From a checkpoint of a small self-supervised image encoder: norm layernorm.
Rows from block 8 of a small self-supervised image encoder, named by matrix and row number. Rows with one number belong to one neuron. Each number is 128 + 32 x the weight over its row's rms, rounded and kept within 0 to 255. All counts start at 0. Numbers have three digits each.
After each neuron's rows are labels from the 100 images, of 14848, where the neuron reaches its largest size: "responds to" is what is common among them. Only what is clearly more common there than usual is listed. The data: Sentinel-2 satellite tiles (TerraMesh). In brackets: how many of the 100, against the usual share in percent.
# gate: MLP gate (model.blocks.8.mlp.gate.weight, 512x192), inputs 0-191
# fc1: MLP up (model.blocks.8.mlp.fc1.weight, 512x192), inputs 0-191
# fc2: MLP down (model.blocks.8.mlp.fc2.weight, 192x512, transposed), outputs 0-191

gate.109:104131027128111090128081169128158128155193103128128166112128080183152128127105131128078160128115103165128147150104168131128096128119128086166128087082106092113153037128128128128141128128078128128110100142128128074128131128113128135128128128128149186099128102114137147128115128088156128128113093180139128089041128055086095107174128093070128136128128111093101128076178150152090104128151176128147077086128083138079133047080079128108085184128176128062128128084128118116128166055145136136068138128166181128109172099165161098159151144128185128108156204076128073128098093140149147181
fc1.109:128157072065057128187088162154175147128128108116130161128100110075128110128059065128080133128121128122128096163128128151110074137091170128169158172123128139111128140042172185174136068114126185171166101161128128099155128074154128129112104152155128160093128128165128163162113110110141128100114144143123128115091060128062128152128102172075128128180114160089137128080159044100134144107128182128145111113162106157148147073107036084103157099128153107128158109099088128141128102113118187155137162128128128154160128128081093161128128161184122162128159199128166089217128077146128131128
fc2.109:079095112134128069099147128156128064164129172098114128128111086128005153148093179135111101128128137128134128128139118110050153169184146076112104112157128144128146104104122128163128116128184128128162165074128128128164128128188088085128066113128128113068074128128128145136076089128168155109139115149090085107128128128128098137225156128163178128137156135128139181139128128128118128170128108099079146097128177101128131122128128121128167105151082128163128195097128072148158083235080077164152168175140128128128076128097173128104124128128080193128154080128128128098100162128128132221
responds to: main land cover: snow or ice (33 vs 14.6)

gate.476:081120151077097099128128128146202128128105114156106103101193170189115060102110108128170100114148137134128164160172198155097128091094116128102110078128117128128156165128107069135064128128152128128128134082128142128128128058178128170125106083198119052128146141122162156097182128152079112067078123143182113105156108128179150128127128080128204128176143137100136128128050128128152128102142111120170128083135178156128128074155093099085186128093196137095067164105137097154198128128108095128111111128143128148138222128154128128128133070128129091080083128164101128071128128125110113106
fc1.476:128086128128096105128172173128057129128092126142194115168128128136128087097128209142128128128128128114152128093210128128128121128113099161068222128200117128107128155103074128128117168173128091184128167128123128128083098112078128128106102155128195172171162128117076128128077128081128103085082128128102165128128080154220128128069128134128120128105140088093093180087128128074150144162085120128067140134177092128089143180128114222069081138156162134128107128149128122122064128119166086108170095103128089128140128166107128115128128128152114166106101128173113216119145161150110089128
fc2.476:080161155128142175051128128129152051128148136189128170128127077151061091157128173152120154128076141126162126125222137094176139136141089146128112128156090128212174128151113141128128128116128071128150130128099128115199140128128169128167095040128144110128128152110100152124128073147156170144139146128135109155095128138157128094171122128131159178128119128128128106095196086112178085184173136158128070153091163088120147128128126075089160128128144128084153130128178128086128147173166100098128128159128125128089196115155113174163109059128128128128145133186167112150103106043057068160
responds to: snow or ice (48 vs 20.6); main land cover: snow or ice (37 vs 14.6)

gate.97:074128128128101178128128093167128090139149128160128131128133118128105095111162123128161101119079128147083181128122076128128159115092127153058201093128102128115140128170128157089128152064161162077161128165064128128192128100128134148097128142139128128128181099089128161128154094091128098111175118186084023077128105138128182081139128128192071091128143128091128149197128055128128146092166107090139128071175128108155065128152070128170112177165073142128116128177128128163113161128128128105086128128128117158084128191200169119193157135128155160173086107136128128163128094190146143157
fc1.97:148151000194128146060128178128128128097128141070190130150175159122186128075152128128128128113107167128166153105101128144135173128178155161162094115112128125128128093133112122128128128170123077128128075119128201069128128144149062128134128087128059176128128128108107094043137078071128094180192178111128048115158172162147128128128090128128128100156106153159102128178107128128151122174128172128128128147055108168080143128156200095164128148150089128128072081170072196087156151128128128173165128128128128128128128103095142104124147128130111077162128128091128107128128150110139128128
fc2.97:128137177128216128128102062128179171128118128129177128158128190118149130128128150091065094128102100032146099128137121166151128128120128184128128133132091149167143163128128100081104136128146106130092142128114157128048119207128128116128128128082098128158171128117154132159128128159128079180131128128066073086180158150088067128128128128128106140158128186128117069100130128168155200151093082177099052167147128128165154128128087092036128139101128148128128084128128128156141128156126128123120181120166076110111128140153159163196138112198189128128157151095168128179139128128167051138
responds to: snow or ice (57 vs 20.6); main land cover: snow or ice (54 vs 14.6); main land cover: water (29 vs 11.2)

gate.490:180177209081162165128122079062128128086128096152150098150128028128091101128165169128128179128128202096087158128135118171107128122117141158164110100157146191128128186191128102096131147128153128169072135064156079128069142128128128080141144156116128164128128112029105128167102178146128107182110173104157128147176195084128120155167085128096113128073128093137128128180128116118126184128135123112083166167117204143128158128128101187128114128067185128075128173128099187176128085136137128128107128159128128128197128149096089128105151128152128146131103107093120148128130128128128142101
fc1.490:128128099161112107128063128128176128141128128025145128194142128128128153183128040128089100128152102128128087128141112074110128159170095128148160112138171128128128128097087103060128203067099147178128143142155101099128138127095172128128128133203116049085163136196174150146128128107119140102083174149128142132105128128128097155128128097064095171128169128157105083165141143180109184128142202128098128097094128079053127128148128077128089108091097128128080093128154173077109108128153143129104128124076162134079096076096087091120106142128081198179128174128091151150131128132128149108
fc2.490:152128128106078079125159134157217148128180128128153119153087062126131128174173128128087128071128092154143128128128176136128156128102172073089166170109142128128128148167154208185200093089080147128097089077093140145122180108093098088121149148060178112128128241089112077128128177128067105136128162128128151128128141128114124092130142176150093128128177096128168219128139101107167129128128103128095112153149128110128128090128188128110149178128128150136172097128081141144154128128117128157137114128128116192137088128112121150077128128170189134128045128173153150109171128128194165128
responds to: clouds (49 vs 15.4); main land cover: trees (41 vs 19.5); main land cover: water (33 vs 11.2)

gate.77:101128114128128092128179128159128162108128111108150095163084150128128034111095042076089154147112063128128099201091128105102119154165183111128101128128115079193128078157134128102128054118128082109055110128142183128236132128128067128060128113156128205128128171128128128128155116140118117128152128118128128204139118157128152140111150173147139100111108128070151128128126107128128146126119128128145176176128163136098128100128064128104111114128180164171097201117080128128128098128142088143203128106128174128155091128108204123138092143147147074128132192091136133128095079186153128127
fc1.77:128128128065127082128149172135082136128150124151173139128155111167132063128091128121078128153078146169128128171128125128112128155157155138128139113079128061168094108107128158160098061103055128128101154186146213069226102128188063117071128128084128152128128179185128157171169128119128131134128120110116128186128136175128145128136098128166083128128080153100075092148128074128142138138128115128128147128163120128100128128165086118090128081128128118168093209128078113128128128097119047150188128116128093128128085159094160147164128166151114128069128176116123114112084098183134032154
fc2.77:128128128121128115128090128128116073093113128153064128128140128128151172128128119128140119186096123128205162132118217109117087132132198047129108083073128092128128089034107165185151128132110144146089112140128128133128067082128080084090157160128128171128124068177139164128087094160169075079120128128128128169213109058128092128150128128149136080147128121132088128140128182146130128102128128089158128145128092166128128075058145128128147096122077128188110072147091128128128184084128128111158197128128099076099128128102128128129128121043131128149098120191189117154128057092136128128
responds to: snow or ice (58 vs 20.6); main land cover: snow or ice (55 vs 14.6)

gate.119:114110162133128128128139128149109129128116128118128214128142128118128110064128111128128128173128181100119155057113190128059121128088128123064135128075135102128128128070154078059081128122067128146152132161090094093099143132159128128128105176101128109095128128050155133126181128091128164128205110128089073186128115128128128192128111129128194056074173147071128054144140096168081128082128084128079113128159122107128120143182087134128146166150154128128128101149173079128155128128179080128128128128128204150214128147088079148089140068128104128128180104165101101128112144132112151071
fc1.119:160128069107128112071102128162105179128128107064129090128098117128086194084128128201082144069102114104128098177128181125128093093128062185165062162179128105128106128063128138146080191112128154124099133128128128160088128100120199161195092128099188204149128132163128168128129128149133076128128153128128132148137108138128146096116160128040128128166102125131128137178128094094109060128137135130161149067128137128128128099104122155161078059071088167085128101173112128095128182128168130168128150128084184128083146103111114085145128148128169154128103131150087158148168064128128173128
fc2.119:139105065128125142128074098164155175128128100102100115128128128143109137123154055128136115128141171127128128128128128093051144106103091147069128189086123097113128128128075128128094128143128128125119128087073138146100128167074176128123103086195187131128128158128142161110141144107114180142141128193128108114128166147128093128151127134181128132128121128123103128075063095054168167128128128162110144088128128048161119113108165162128180088230089128043128067063079128085128169128096150110060121090142128165091201131113128090128110128151128146164129073128128128040153128073077135145
responds to: clouds (41 vs 15.4); main land cover: water (33 vs 11.2)

gate.480:184128128109116128101086035202128155094150165165128078128124128102096128128165083128091128103135158085092147081084163129128083082128086128128069177128109156151135128170128128153202147120128104128091128128148173167103128189149158128081128098128128142149087128062128128128128109090128179128128157100126144201083128108128090123182159078207120124103128128081055079189084128128128133128107128103128128094128105128090161049078160128128089078128187145105128139127164128164066144097130159093106156128128128082117088173105110149128082107137155108128108132182131092123128039128109169190
fc1.480:128097128148113159140162147066102168128192091128128128116128128110094128142094128104185151086140114128128093147114119128151172144128130118163128128136128102081099093128145089137128086128119128128081192128128060172193156112183128159099137138078061109106112128128128100175093128070155139075128189156132081128166125187180128106097128164128111170128148113128162050100128152143128154075128057177128151128128128141081160141164087080117128153159104146189166079088066052079128058143180162147090145128158149196128175104128184111168078068128104128128096128128182122128128063172128134128
fc2.480:127083165170128129128186147162128128128075128128130085088229114172124098091098150128126188111128086084083128203100128178176118141050132140128128138128128157128112135155128128177139140176128128128066102130069148128128128128117117128128166128128099171128117171102059148128128128076077182136092144128122088152086136113128088128128157147054205115185151128160099159138136120138128128176088198128110141158131184193104143180107110119154068128184128238166095112107128128148150129091128128128128122122128053076164128074145128183139118119104147157080080080128133098128128156114130124126
responds to: main land cover: snow or ice (34 vs 14.6)

gate.182:128128128135113173109108128166128158089081116100118102128091102170128124128128079164112200149154173183175128174128128128128086097156141128128128156137080128158128144063128124188130128092157183128128163128128128189103054160128128128128128105128098117094068123128084107178128126120241143128128128128128150110114128103128161099128107078107128172084066128087107048128135128128097112162096117149208128076176128152083089128090128062150160171128128163150110152140128243144170054128122092145154128178109151128142171142114099128182123147160058152071128163128184128128090122145166128128
fc1.182:160069128128128128128128128128081128128152075184128128162113115146147090128124152139128113159174128128177127048188168128141173162096101088132089164144140118058176162096113099128128149108152128147152128109128128128056215140108128145192092184172128110128128128128147099079190128143155184128188182167128112100157128166162186096128085128128151128183155106172082094128090075128128128147092088177115128128128137079183050161140128116113106192128069156138128185162128128137194128149128075128128109078133128194088128099170128136138076125187128113128155128115056104161128128078115165139
fc2.182:128170161199080110128127139128153093202156176128105111128128128135143158138128128190135128105178191156171142136074086128125113190128128127127148150128094078128192107161101128143181128131167150128128155203102128096113128173090185068111127128128128217069128128183115134137164165128087179095155155128151171137141115121079172128132060188137128097142100155142183124097113116062128109128155135209080128097139103168110189128116120121165098189128093176128180064145181128103101110128104151182128128103142097103089128128128124128128166128078123119147128182092128192142168128088174136139
responds to: snow or ice (57 vs 20.6); main land cover: snow or ice (54 vs 14.6); main land cover: water (32 vs 11.2)

gate.198:085128140155128116103128128156162151128174128083096148063128149128167127143080140150179087148168124128128171176128186168120131162139128075087128128072128128128099128047144097104087071101102128103155148163128128188095181128084128175168128128099068174072154097128147179072159185140093163055128070128112036099096157191151085179132144128128128159142146128148128128108128144128072128128128128152128141128118128128109133110091070166059084147174128165128128133149153168088177128128128128046076051104085157096076128119128144145097128102128119147168128128128098176138099128081092128099
fc1.198:141128117128100186094128151128102147112156128078111104021107128189128128114143166145128101149128100081128144179128128128177104117128139062106128159037128174128128063105100076128120106100107144146142175159117093184163138128128128102168106128128128107128128108177156134059128186128102128075128087173103067154128096165128128197105103128098110114197128117166128147128128145128075185128128113128103128128154155166143075093128101128139063128141084128128159168190123128128186128091128083079039096128128164128136128128156124148185128144095143110158128161055128173128128124094097234098
fc2.198:134115156102128128186084128128151082128100176104198123180182195089128141117155106096122233108095074128105101136128128087128096106124183117090151128073143104128148057128146146123169089078102114128200128137119066100128144128148157128128097180128128107126122122146092199089143143096131193128117128128147108090128128150128128128173128128078157151150125096128128128099128128128128096128163128114103070151132191128118054109074128089125122131151129112108187128143188128124180209128113128109092162128170072128094194128152102150185128186128094163128185141128128199045084092128142116128
responds to: main land cover: snow or ice (35 vs 14.6); main land cover: water (29 vs 11.2)

gate.30:128174097147079172128100128125128219128153116128106125096094128145128138111128067154099129160147087163071128088179133131145128184091139126128106119128145124128182159201083156136158147111128120128193102128128136171128073049103109077157213174072128128169128128057208128128128105177060064104128131112125128183071128106122129079128128128128128089102188087173078164139160116207135128128128124101139095159128190128128102112128087128140161166132128114128128157128128138104128195189073132128128158146128148128083194083115128154098144128104128101128093148128097076088142070116128116162
fc1.30:128143128135168128175128112171128128128131175148154128128128109128128103128118159102128220054171128121128128128100154128141149128117169085154128201158128105043170166106188128128184128128067138135161161137115156140148182108179144143064093123128110128078166128160171157128157140128128128114180109107128150093164128128144163172164128200128074172054067088138144157088172063147149094086128128153128122159082094145117112164190145136097073128140071059128128091103128093179095128167140128171128173149098083128128155079118138119128182143119161120114130062109128187128079065162136132087
fc2.30:128108141116100156128128133101143154128142128081156128128126128103128128150120128135182089144122134164128184080140123104086128128128128169084163160134097128128112150217128128128072186071080128092116090128162071120128085128128124072061128130128147162098094056131128128096140126128141106163119097128128084128161178072128128153203064128128163128128086108093128067172128174161128173128149128128128153111089156164128128216101128096144128114168166102128128150128128084163128128128200095128095162147128086082128120203165187167154029077167128111143097071205128182115067100128146128077
responds to: clouds (46 vs 15.4)