config = dict(
    dataset='Sentinel-2 satellite tiles (TerraMesh)',
    arch='convnext',
    activation='reglu',
    projector_hidden=512,
    temperature=0.2,
)
Rows from block 8 of a small self-supervised image encoder, named by matrix and row number. Rows with one number belong to one neuron. Each number is 128 + 24 x the weight over its row's rms, rounded and kept within 0 to 255. All counts start at 0. Numbers have three digits each.
After each neuron's rows are labels from the 100 images, of 14848, where the neuron reaches its largest size: "top examples" is what is common among them; "lies over" is the class under the peak. Only what is clearly more common there than usual is listed. The data: Sentinel-2 satellite tiles (TerraMesh). In brackets: how many of the 100.
# gate: MLP gate (model.blocks.8.mlp.gate.weight, 512x192), inputs 0-191
# fc1: MLP up (model.blocks.8.mlp.fc1.weight, 512x192), inputs 0-191
# fc2: MLP down (model.blocks.8.mlp.fc2.weight, 192x512, transposed), outputs 0-191

gate.68:077140128170165143110128165128119177102179128086149128152174145128149194111100139144085072128149128128126128128116123144128141158088157100099109088137128113097116113128123128128178141128128085114146155135128114139128159185065128143138077137166114128131167090104128116118154162128136132156145128143128128128151128130116154107128128142147086055157094162111128111128105128128145128151086174157128136103128098111112128101128128120114140176128092154102159095105138103128128138128128128128146107145128153128111128174086153108149128110077128128106128108128136096106143138160128128128
fc1.68:108128128085121160102128128139094128121128114186126158108096187164127128128133128128107128099093128128108145128116129128142128163112140128128128106128128119144128128128156107128128144171128099092176128112124128108162128128060155128111099137137122106177135128103069113151128113171121128128094156152122128105157153184113128099128105128167113128128128135172120150168128121133065114148126170105138163116128128116128128143128128166135128214128214119128143137136129141128167131130090128096108123128128128170128128151128128104128128049128103187164109127127139116102128128160128144128
fc2.68:104116128128119128104082107119153155139128119110128093124155128128111128151099110128134145159120128128145157128139166165180103128079128095101100107141169146082128128150128119134143128087119165131099145199162128150128107128165128147128128156096144115128145128129128128117178153126128128093108128104117093167153073128122120108108128128206098128084142128107079093108110165128107128137165117128128128128128191128085133128128100140128128124117140128128128128127128110127128113110065158128112145142114092128128169073139128128162128172138191103128102128099128148108117114128188166144
top examples: crops (68); main land cover: crops (55)
lies over: crops (55)

gate.15:035128158128067116128136119173092135112167154185158137128149094109128099128128166128154128125128153100146110128155163128128126114156128133168143128171128128094128105151128148180182128128111124113128114222086162106153161128154117128104076152128128111128088149156107128128107095128128152173104128155142128109128151084115116163135128157115163140128128128132140147128105153128128084128128130128102128128123128128126133103128139162128101112162090128128146128128165153128116137113096146104117165126128128111139128128098149155154128172128176128128138149128162104135162128169128157148
fc1.15:016110128128079104128128125144090128128175162102121163128128111077128128144153159161188141108128159144128128152140155130099121128128078128128128128128140171144128092096126155128171121098128128157171128172128106146149128116102128165128128135128164119128106114129163140128077118135161128128094149100128128128160120128118110153128182176098111128109146128102095129094128191128128074128124179114114128136128145128128115137142103128127144128128124155128128114128144120128106114161119171128128128170132128137127070128128128128131128128153154159149131161112163128141107128171128109068
fc2.15:060128128103132136128135102118142128128170120128128109128128158128176154160128128128128124208192159135119128143128134128092128107147128121089128128128149159139128145152128116142128128164180142083105163162102163147144158128134147071128128140128146106128128127086128128128157156128161163126128157177117162134091141128089101128128131128090128174164118101128128190100173132141151122128128128128118193094128139163128128128114087140128128138099128145115151128128128128128128121156089141128143086168128128101093128128118128074106128128106087128101118128095115174166153128118162146173
top examples: snow or ice (45); main land cover: snow or ice (38)
lies over: snow or ice (40)

gate.75:128128128128148142141140128112128128053184136128176106102176090116155128128160128093147108103149174117128128113152128154147152111163079177152137128128080105128099122150096128129128128154154146128109180148098154108128128110159072175128160146177100176128128128127128128128128128162105128121107128085128128081141118128155132128092165128128140128128156073167086109128128096148130128128128128128109134092085105170133080128115122144128128106150128111113128085128128128128095118135128128094128110123128159181159128128128092159128139123109129112107128128075128110103128085103165131165
fc1.75:099153128128136089155128140155094091137107128097128107130128098163113143147150152117128142168159183162147192175128128128072128140141176101084097144128106128128109128128128066148157148101108161102143109168128128128162128168117110128172078138143128177157132124106128149091145128128120128128128119156156077128113134157128151104128105128128096079105132128137114134159169095128105124170128088114129131088128155081093142112128150126128128142086121128128128142128112128122128152128079128144123114128169128164113174136128172141096128109078128128160111109128128152144106174128113127128
fc2.75:152121116145128093128117130109090183141102133102128106128107140164128165156130174117112123106143097128128137128174128124103175155103104150069146150128128142115150128115115098100152149120116128128128128079128161095128139114128167136097128128084145158164140207146128115071147095128128128139128132160128161161100177090177128128128128151128049128128146109128138128128152128128128142128129116125128122093091206128128133120123159081132113137128099138128127167153128128118154108194116126129113124128154128057180144141128128175131154144128128128128128129128128106128128128128128144100
top examples: snow or ice (47); main land cover: snow or ice (41)
lies over: snow or ice (42)

gate.240:128101119102163156132118148122199128078133130112128128067105128131140098134128186128061115128109144114120071117128128128164169128128150101128152150128145128128128146137109114167096100154125128110171136149119146128164138128128116143155081151087128143110171100128128180077146138156128109098079128174128172129115128162145128134150108128128125103105107138139142147128162082161141128128111128115133166128144116128128115110146107115128169183102112128143128150173153150128111159140128117128128113128155128158144175154128098137152128157091148128105176128128140097170134128128130102068
fc1.240:142128128175128128082128128128085093128150122059128128147092163128091162117118106128128128128138128139147128139115122152128096138128082194137149101156108087128150124106112167139146183106104125128109128128124127146070150136128128123128101170138104169128128098128155156128128081113138128172102107128144128107128141126128146128157112093123092128156128161055143107109158128108090128151088115128128128141100116134151128157128128179175128105162126147147113107128098082172128113128141178152178148130128128163158080128153128128128117094090098112156128120167128143128142109139128090120
fc2.240:107152104128156143128136102103128190128128128128156116156128166128096111124116128098128128128178069117154157128127128090128128167106137142167187124148128193089127083120135128077128102128128128128118128128128101152128134105128128163128128114128100115128128128144128070128104128116129128144128128134128097132098093144116148167128135186138128118128095128123141155194125128114128100128095103128176128128102071096128152128128128093128108166137132100128160128137108128163128104142171128128133128075128095080094128128159151099139144098128128102112101214087112159173144134138128128121
top examples: snow or ice (66); main land cover: snow or ice (62)
lies over: snow or ice (63)

gate.78:128093128128128128077128128115118143118174117108155110128143128137160159084128128097078128107134128128149147153126128145128128128188168142124128145136110155100166128104125128186101095113091145156079161092107121128116128154100140114132168117114159128088104154128128188122139138128128173153128128143128102178132135079153128177128128166128094128128126085156128089151143128164128114152160172128123137136128115106118128095138128154094128095102175155107122097128136128094109128128128128084151142128123128146172162112064098146114128080092128128141128142128138128082158128107154168156
fc1.78:138133128154147128128128181160095142111076144108103125128128122157121077128139110128088128128112128146164144128138128128109128144128124138128135128134133135128141159105094104128162123170151133128175110164128121149139110194125108124051128128128088137136113105112170094128098142128111150129160128105128114123099134152107125092110091132110097128161128199134128154109128078123124162169154128128146135154119128102149128128128144085101088158160135092124091101128128114128155165116169128166158128130104135109128110128213104109099128128128102098121169128128184128100110188123128128132
fc2.78:114128083149193172128125128168126181128103190149152128150142109128128128128098100163179099096120148150142097148128173144147141118128128128128128093102160128152152156128119129100154067146128158116169124128106149128107157145104095128152105165110141124136116103153143145128128118117063118141113153128138148128180126141128128149114110136128128128128128112117120073128128145128103148128167155141095128128076128164161111175128063128143128155113137142163121128162150104166128128128131105096114145128128136104128128130078125158125128160098110129154166128128161108128086100143175085154
top examples: snow or ice (52); main land cover: snow or ice (41)
lies over: snow or ice (42)

gate.377:111129116230128163128146166128128128109163096136050128106142126091060148128134092136151123128154126128120128149152128113151116188112123152128151109118128128146128137089128128128119096131163128090128142114130128134113128117177145097160140128128128128128188128087128147165095128128149112110113168115128128128083162152128122137117128106128149159086160110128161138128128080118128128108120136128099128142092118128161103139117139107128101120116128128094163165116096132140122128080103085101100128105116128128093152128089132117104098128173138091178152145104142128132112171099162128142
fc1.377:110128128078146128144077106128128091144091128096179103144128129168128105128178161128090128128128117128149114128132149158128128099159128128128089105098130128159128094162128135128097128145121128128111128163131128128128114128084127150079096084151108128094078117128128081103128150103128169099142090150153113108144091128103142128128112128128116102128092147112149140128117163151116156182128096171128124102167114127098126128142143161102106127152128085149111097153175158128128145126183176128141138150128128095161107128128128126101094165072087117078128142154128128093170102157128148128
fc2.377:091128150065128104128128097148128128139128151160094107128128138198128128132101128151128099128077128128095128113092138105105128151156137128077128122125116126170128149090183117118147129128086152114118184097141128133128128091143108111128155136128155122107128083117051173146146072118152101157128099128128102110128123113128146166110158128069160128173128140148128128161128070128128145128128087075128149128128109147141128144137155167108102133119128146165128128164102128128128155139092128128128102090128128160152128148120112147128137092123128128135128128119128145128079128101063141095
top examples: crops (73); main land cover: crops (43)
lies over: crops (38)

gate.332:087128187180123157109157131128128167128128143155139088121128128150139109145129171120115128152104173128144107062128128128110144096071128110128111101128128128128165111128203128162132128088128106159128155128136128160128153128128128128128126128090086182130175128120160128128153128058128102128128152128127112151085153139119143149119104128105122136143123128058114160157128104128101072128128120089128116129103128128147094116128128128128108177167096128128098147153082145128128176160128132128128128128128109157128153119128188113116174152105128167100173114128128128128119129128131149128
fc1.332:128128128125136152080106150141119128148128113156157109134101128181128128077128133087127169128128128146114156114156112128095147086118160150112093128146122100114156098106181109128178115141119068128128085162117119148128120128143128110146128118163172161104085145157128128128132128161128128156128161148137128112112108128139111107162105154122109158092122118205128128145128075128101153104134162128108104151108128149128156128105128091090128112135145111141128128076128128128127164105186128067172142124122092091154125168130099128128076128095135128134168143128128170128135172137112150128
fc2.332:087132128128136128128128138090119147105126128123120126127143117176171144098153137166136128133126112098128135128128128126169098128174073119177138169122105152131111171102121112128128128113135125140136128125115128167128109147073117150128154128129127147147128056147147082128128164133100096128129128159182147163121128090137122157128094113093128112128086111109099128128168164151084130128097155138128133084084093128128114151108092128157158137084102128128080102125074128100127176140164115128128157149128095128132128128130111094100128097190110093083117139128128163107156156103128128094
top examples: snow or ice (52); main land cover: snow or ice (46)
lies over: snow or ice (44)

gate.334:108194118148113149116132128140144128107107104102091128128108128138158140145128128164131162144128090123100128128128128188140128128128162057095128128080127128100090126111121059050114089128152147096161128128153113107178128096130128128125110095128106128140122139128137184145128090128128178128130128150128077128155128157145095150099128128128115075134190106120128128104098160131128128109173091141143092128150128128188128174149131128159166143130093128128105104145128128105128134119116128158128108154128139131153099103128128137113128139128141101137128135170088128128145128175128144158
fc1.334:107066128128128158128124068152084128128144150095128108148128139097098128079084092128084143111128128122128105140095106143128128128128162128128148128178098121158083106176100128165144128100165154122118100128142124117074096128135157112117176161145128108128202118177120128095121114128178128120128128087150138147128120128128128128100128117115150183156106135128128113161143100128095140156150160152128142128102098092092128115116128140137148087128128164122128114179110168121152167128128128145165098088148128128148128127097141119117128144151149114121103128107169090128156161119116128166
fc2.334:128128128124145175085128173128152182152142121104128132109139093140120088125137181128089176172128128132144128128140148128113147128124128128152166137128167128128128168112120109164059177114131128101098128130118128128128091128146121111122175096128123124105132169072128128106184128150128128164143108201121128109147128098128128105163109128083128148105122135128152158109123108121147110128138128128128128125128111128107128141134109112096128128112195128083135175121128107128123128132140075117128128120128131088199151106088177128149128128105135162161183154128128128169154132128155100127
top examples: main land cover: water (31)
lies over: water (39)

gate.313:093128128168135098104128118140142104150113153115128067166158128180128082098094161160161165139128086106149128091127100128158118149109109104111154128128149128150079128077081132148081128108128175103128143128141137128114128152128106128111128117128169128089144146104128089144128128123086117090128152179128105138204116148111120113144107115165088102128156110128128107128104147094090159163128128156128128155086128085128110121093128128128128167097128128128128128154128103092140139142075112128122128128157148161128128099073166130110159151128128128136149151131076108128128128128148114138
fc1.313:128112146113083110102088172167117128129128128167155080139120141128163128128137128128128123143141128100147128179138138128128111146128155128149133107128145111105132097128128128128128150182168128159157128097128128151116128097143147146149128128156099142079170128064128065159093105139092158115100119118102084164128157128154115088142098154088128108128153128113128128104123106128126119081112143093166149143116158128164128175155128128105128128154128134116117157128128092128159167142128100052125128128136123088128128133167128174128126128150145101128097175121167151080128118103128128185
fc2.313:122094125128128116141117137128063128166120128128142104190152102128182093108155114127106144128112115113107128128129148146142144130111161161128161128145135144128122075122128128128159139128128145118128128146114088128157081170136128109135151132144078107128128128128126128128128128119098107157134164128135097128110105089128154142125116113128112107166128128153123161128171187128128128140128128128133128173077128120147128162133128118099128192141195134128147128128145112151158157144172121150110160136054096128154128099189128098128128146096110189110144163128085128174119128128193112134
top examples: snow or ice (43); main land cover: water (36)
lies over: water (41)

gate.503:166150128157151128155094159128075156128128112128167128112128128128088142133125108128128128144128121114144128080143158093112139117102128097173128128115117149089086143149104128128090086128160103089166122175147128128141101148128171128164165167107125098089167102128128163125105155137135111150128092087154128138153152170128126149128128108168110157171151079191128113135128149120128128081128128140153076142128128119128144128128155171143106128155095128120143128102128101141099128128085094128068087128123151149059115128104100149109160127141128128116094128126094139166128128139128126114
fc1.503:128158143089153097106128125128205128129155108128117128142128145090168106090089134137112147115154128119116180167128139170119128139157142128104128117131133125159134128128128128128128116094110133125103062095128106102120122103091099113128103086098114126155140126132128114149141151098150168082128128161151128145159079128128128084128128154112153128128140160098084148094123094128123112101107147111088146128153115108087110102162128128092181128075145128128098128128110153104102101107128128149161084161096115074128180128114148134138153184118142128152101128128151128080103128128128157136
fc2.503:133142118137128095069112095089128159101128106095163148104149127150107128162115065121171128133159128152164128128094136083160128140128164105179120167101128128128176160132091154167128089128128113118132097115122147173096143094182128128085104128128112092128147128127128128128128065132128162128121128111128128128172116144128134190078112128122128127128128099140167104127148139155152128150152169080099158128104128128101145147128128128142178146129144112083128152128128152128116171137164105144140128160128117123119139128102170172128096128128128154108154112185128098133114155128128128128
top examples: crops (66); main land cover: crops (52)
lies over: crops (44)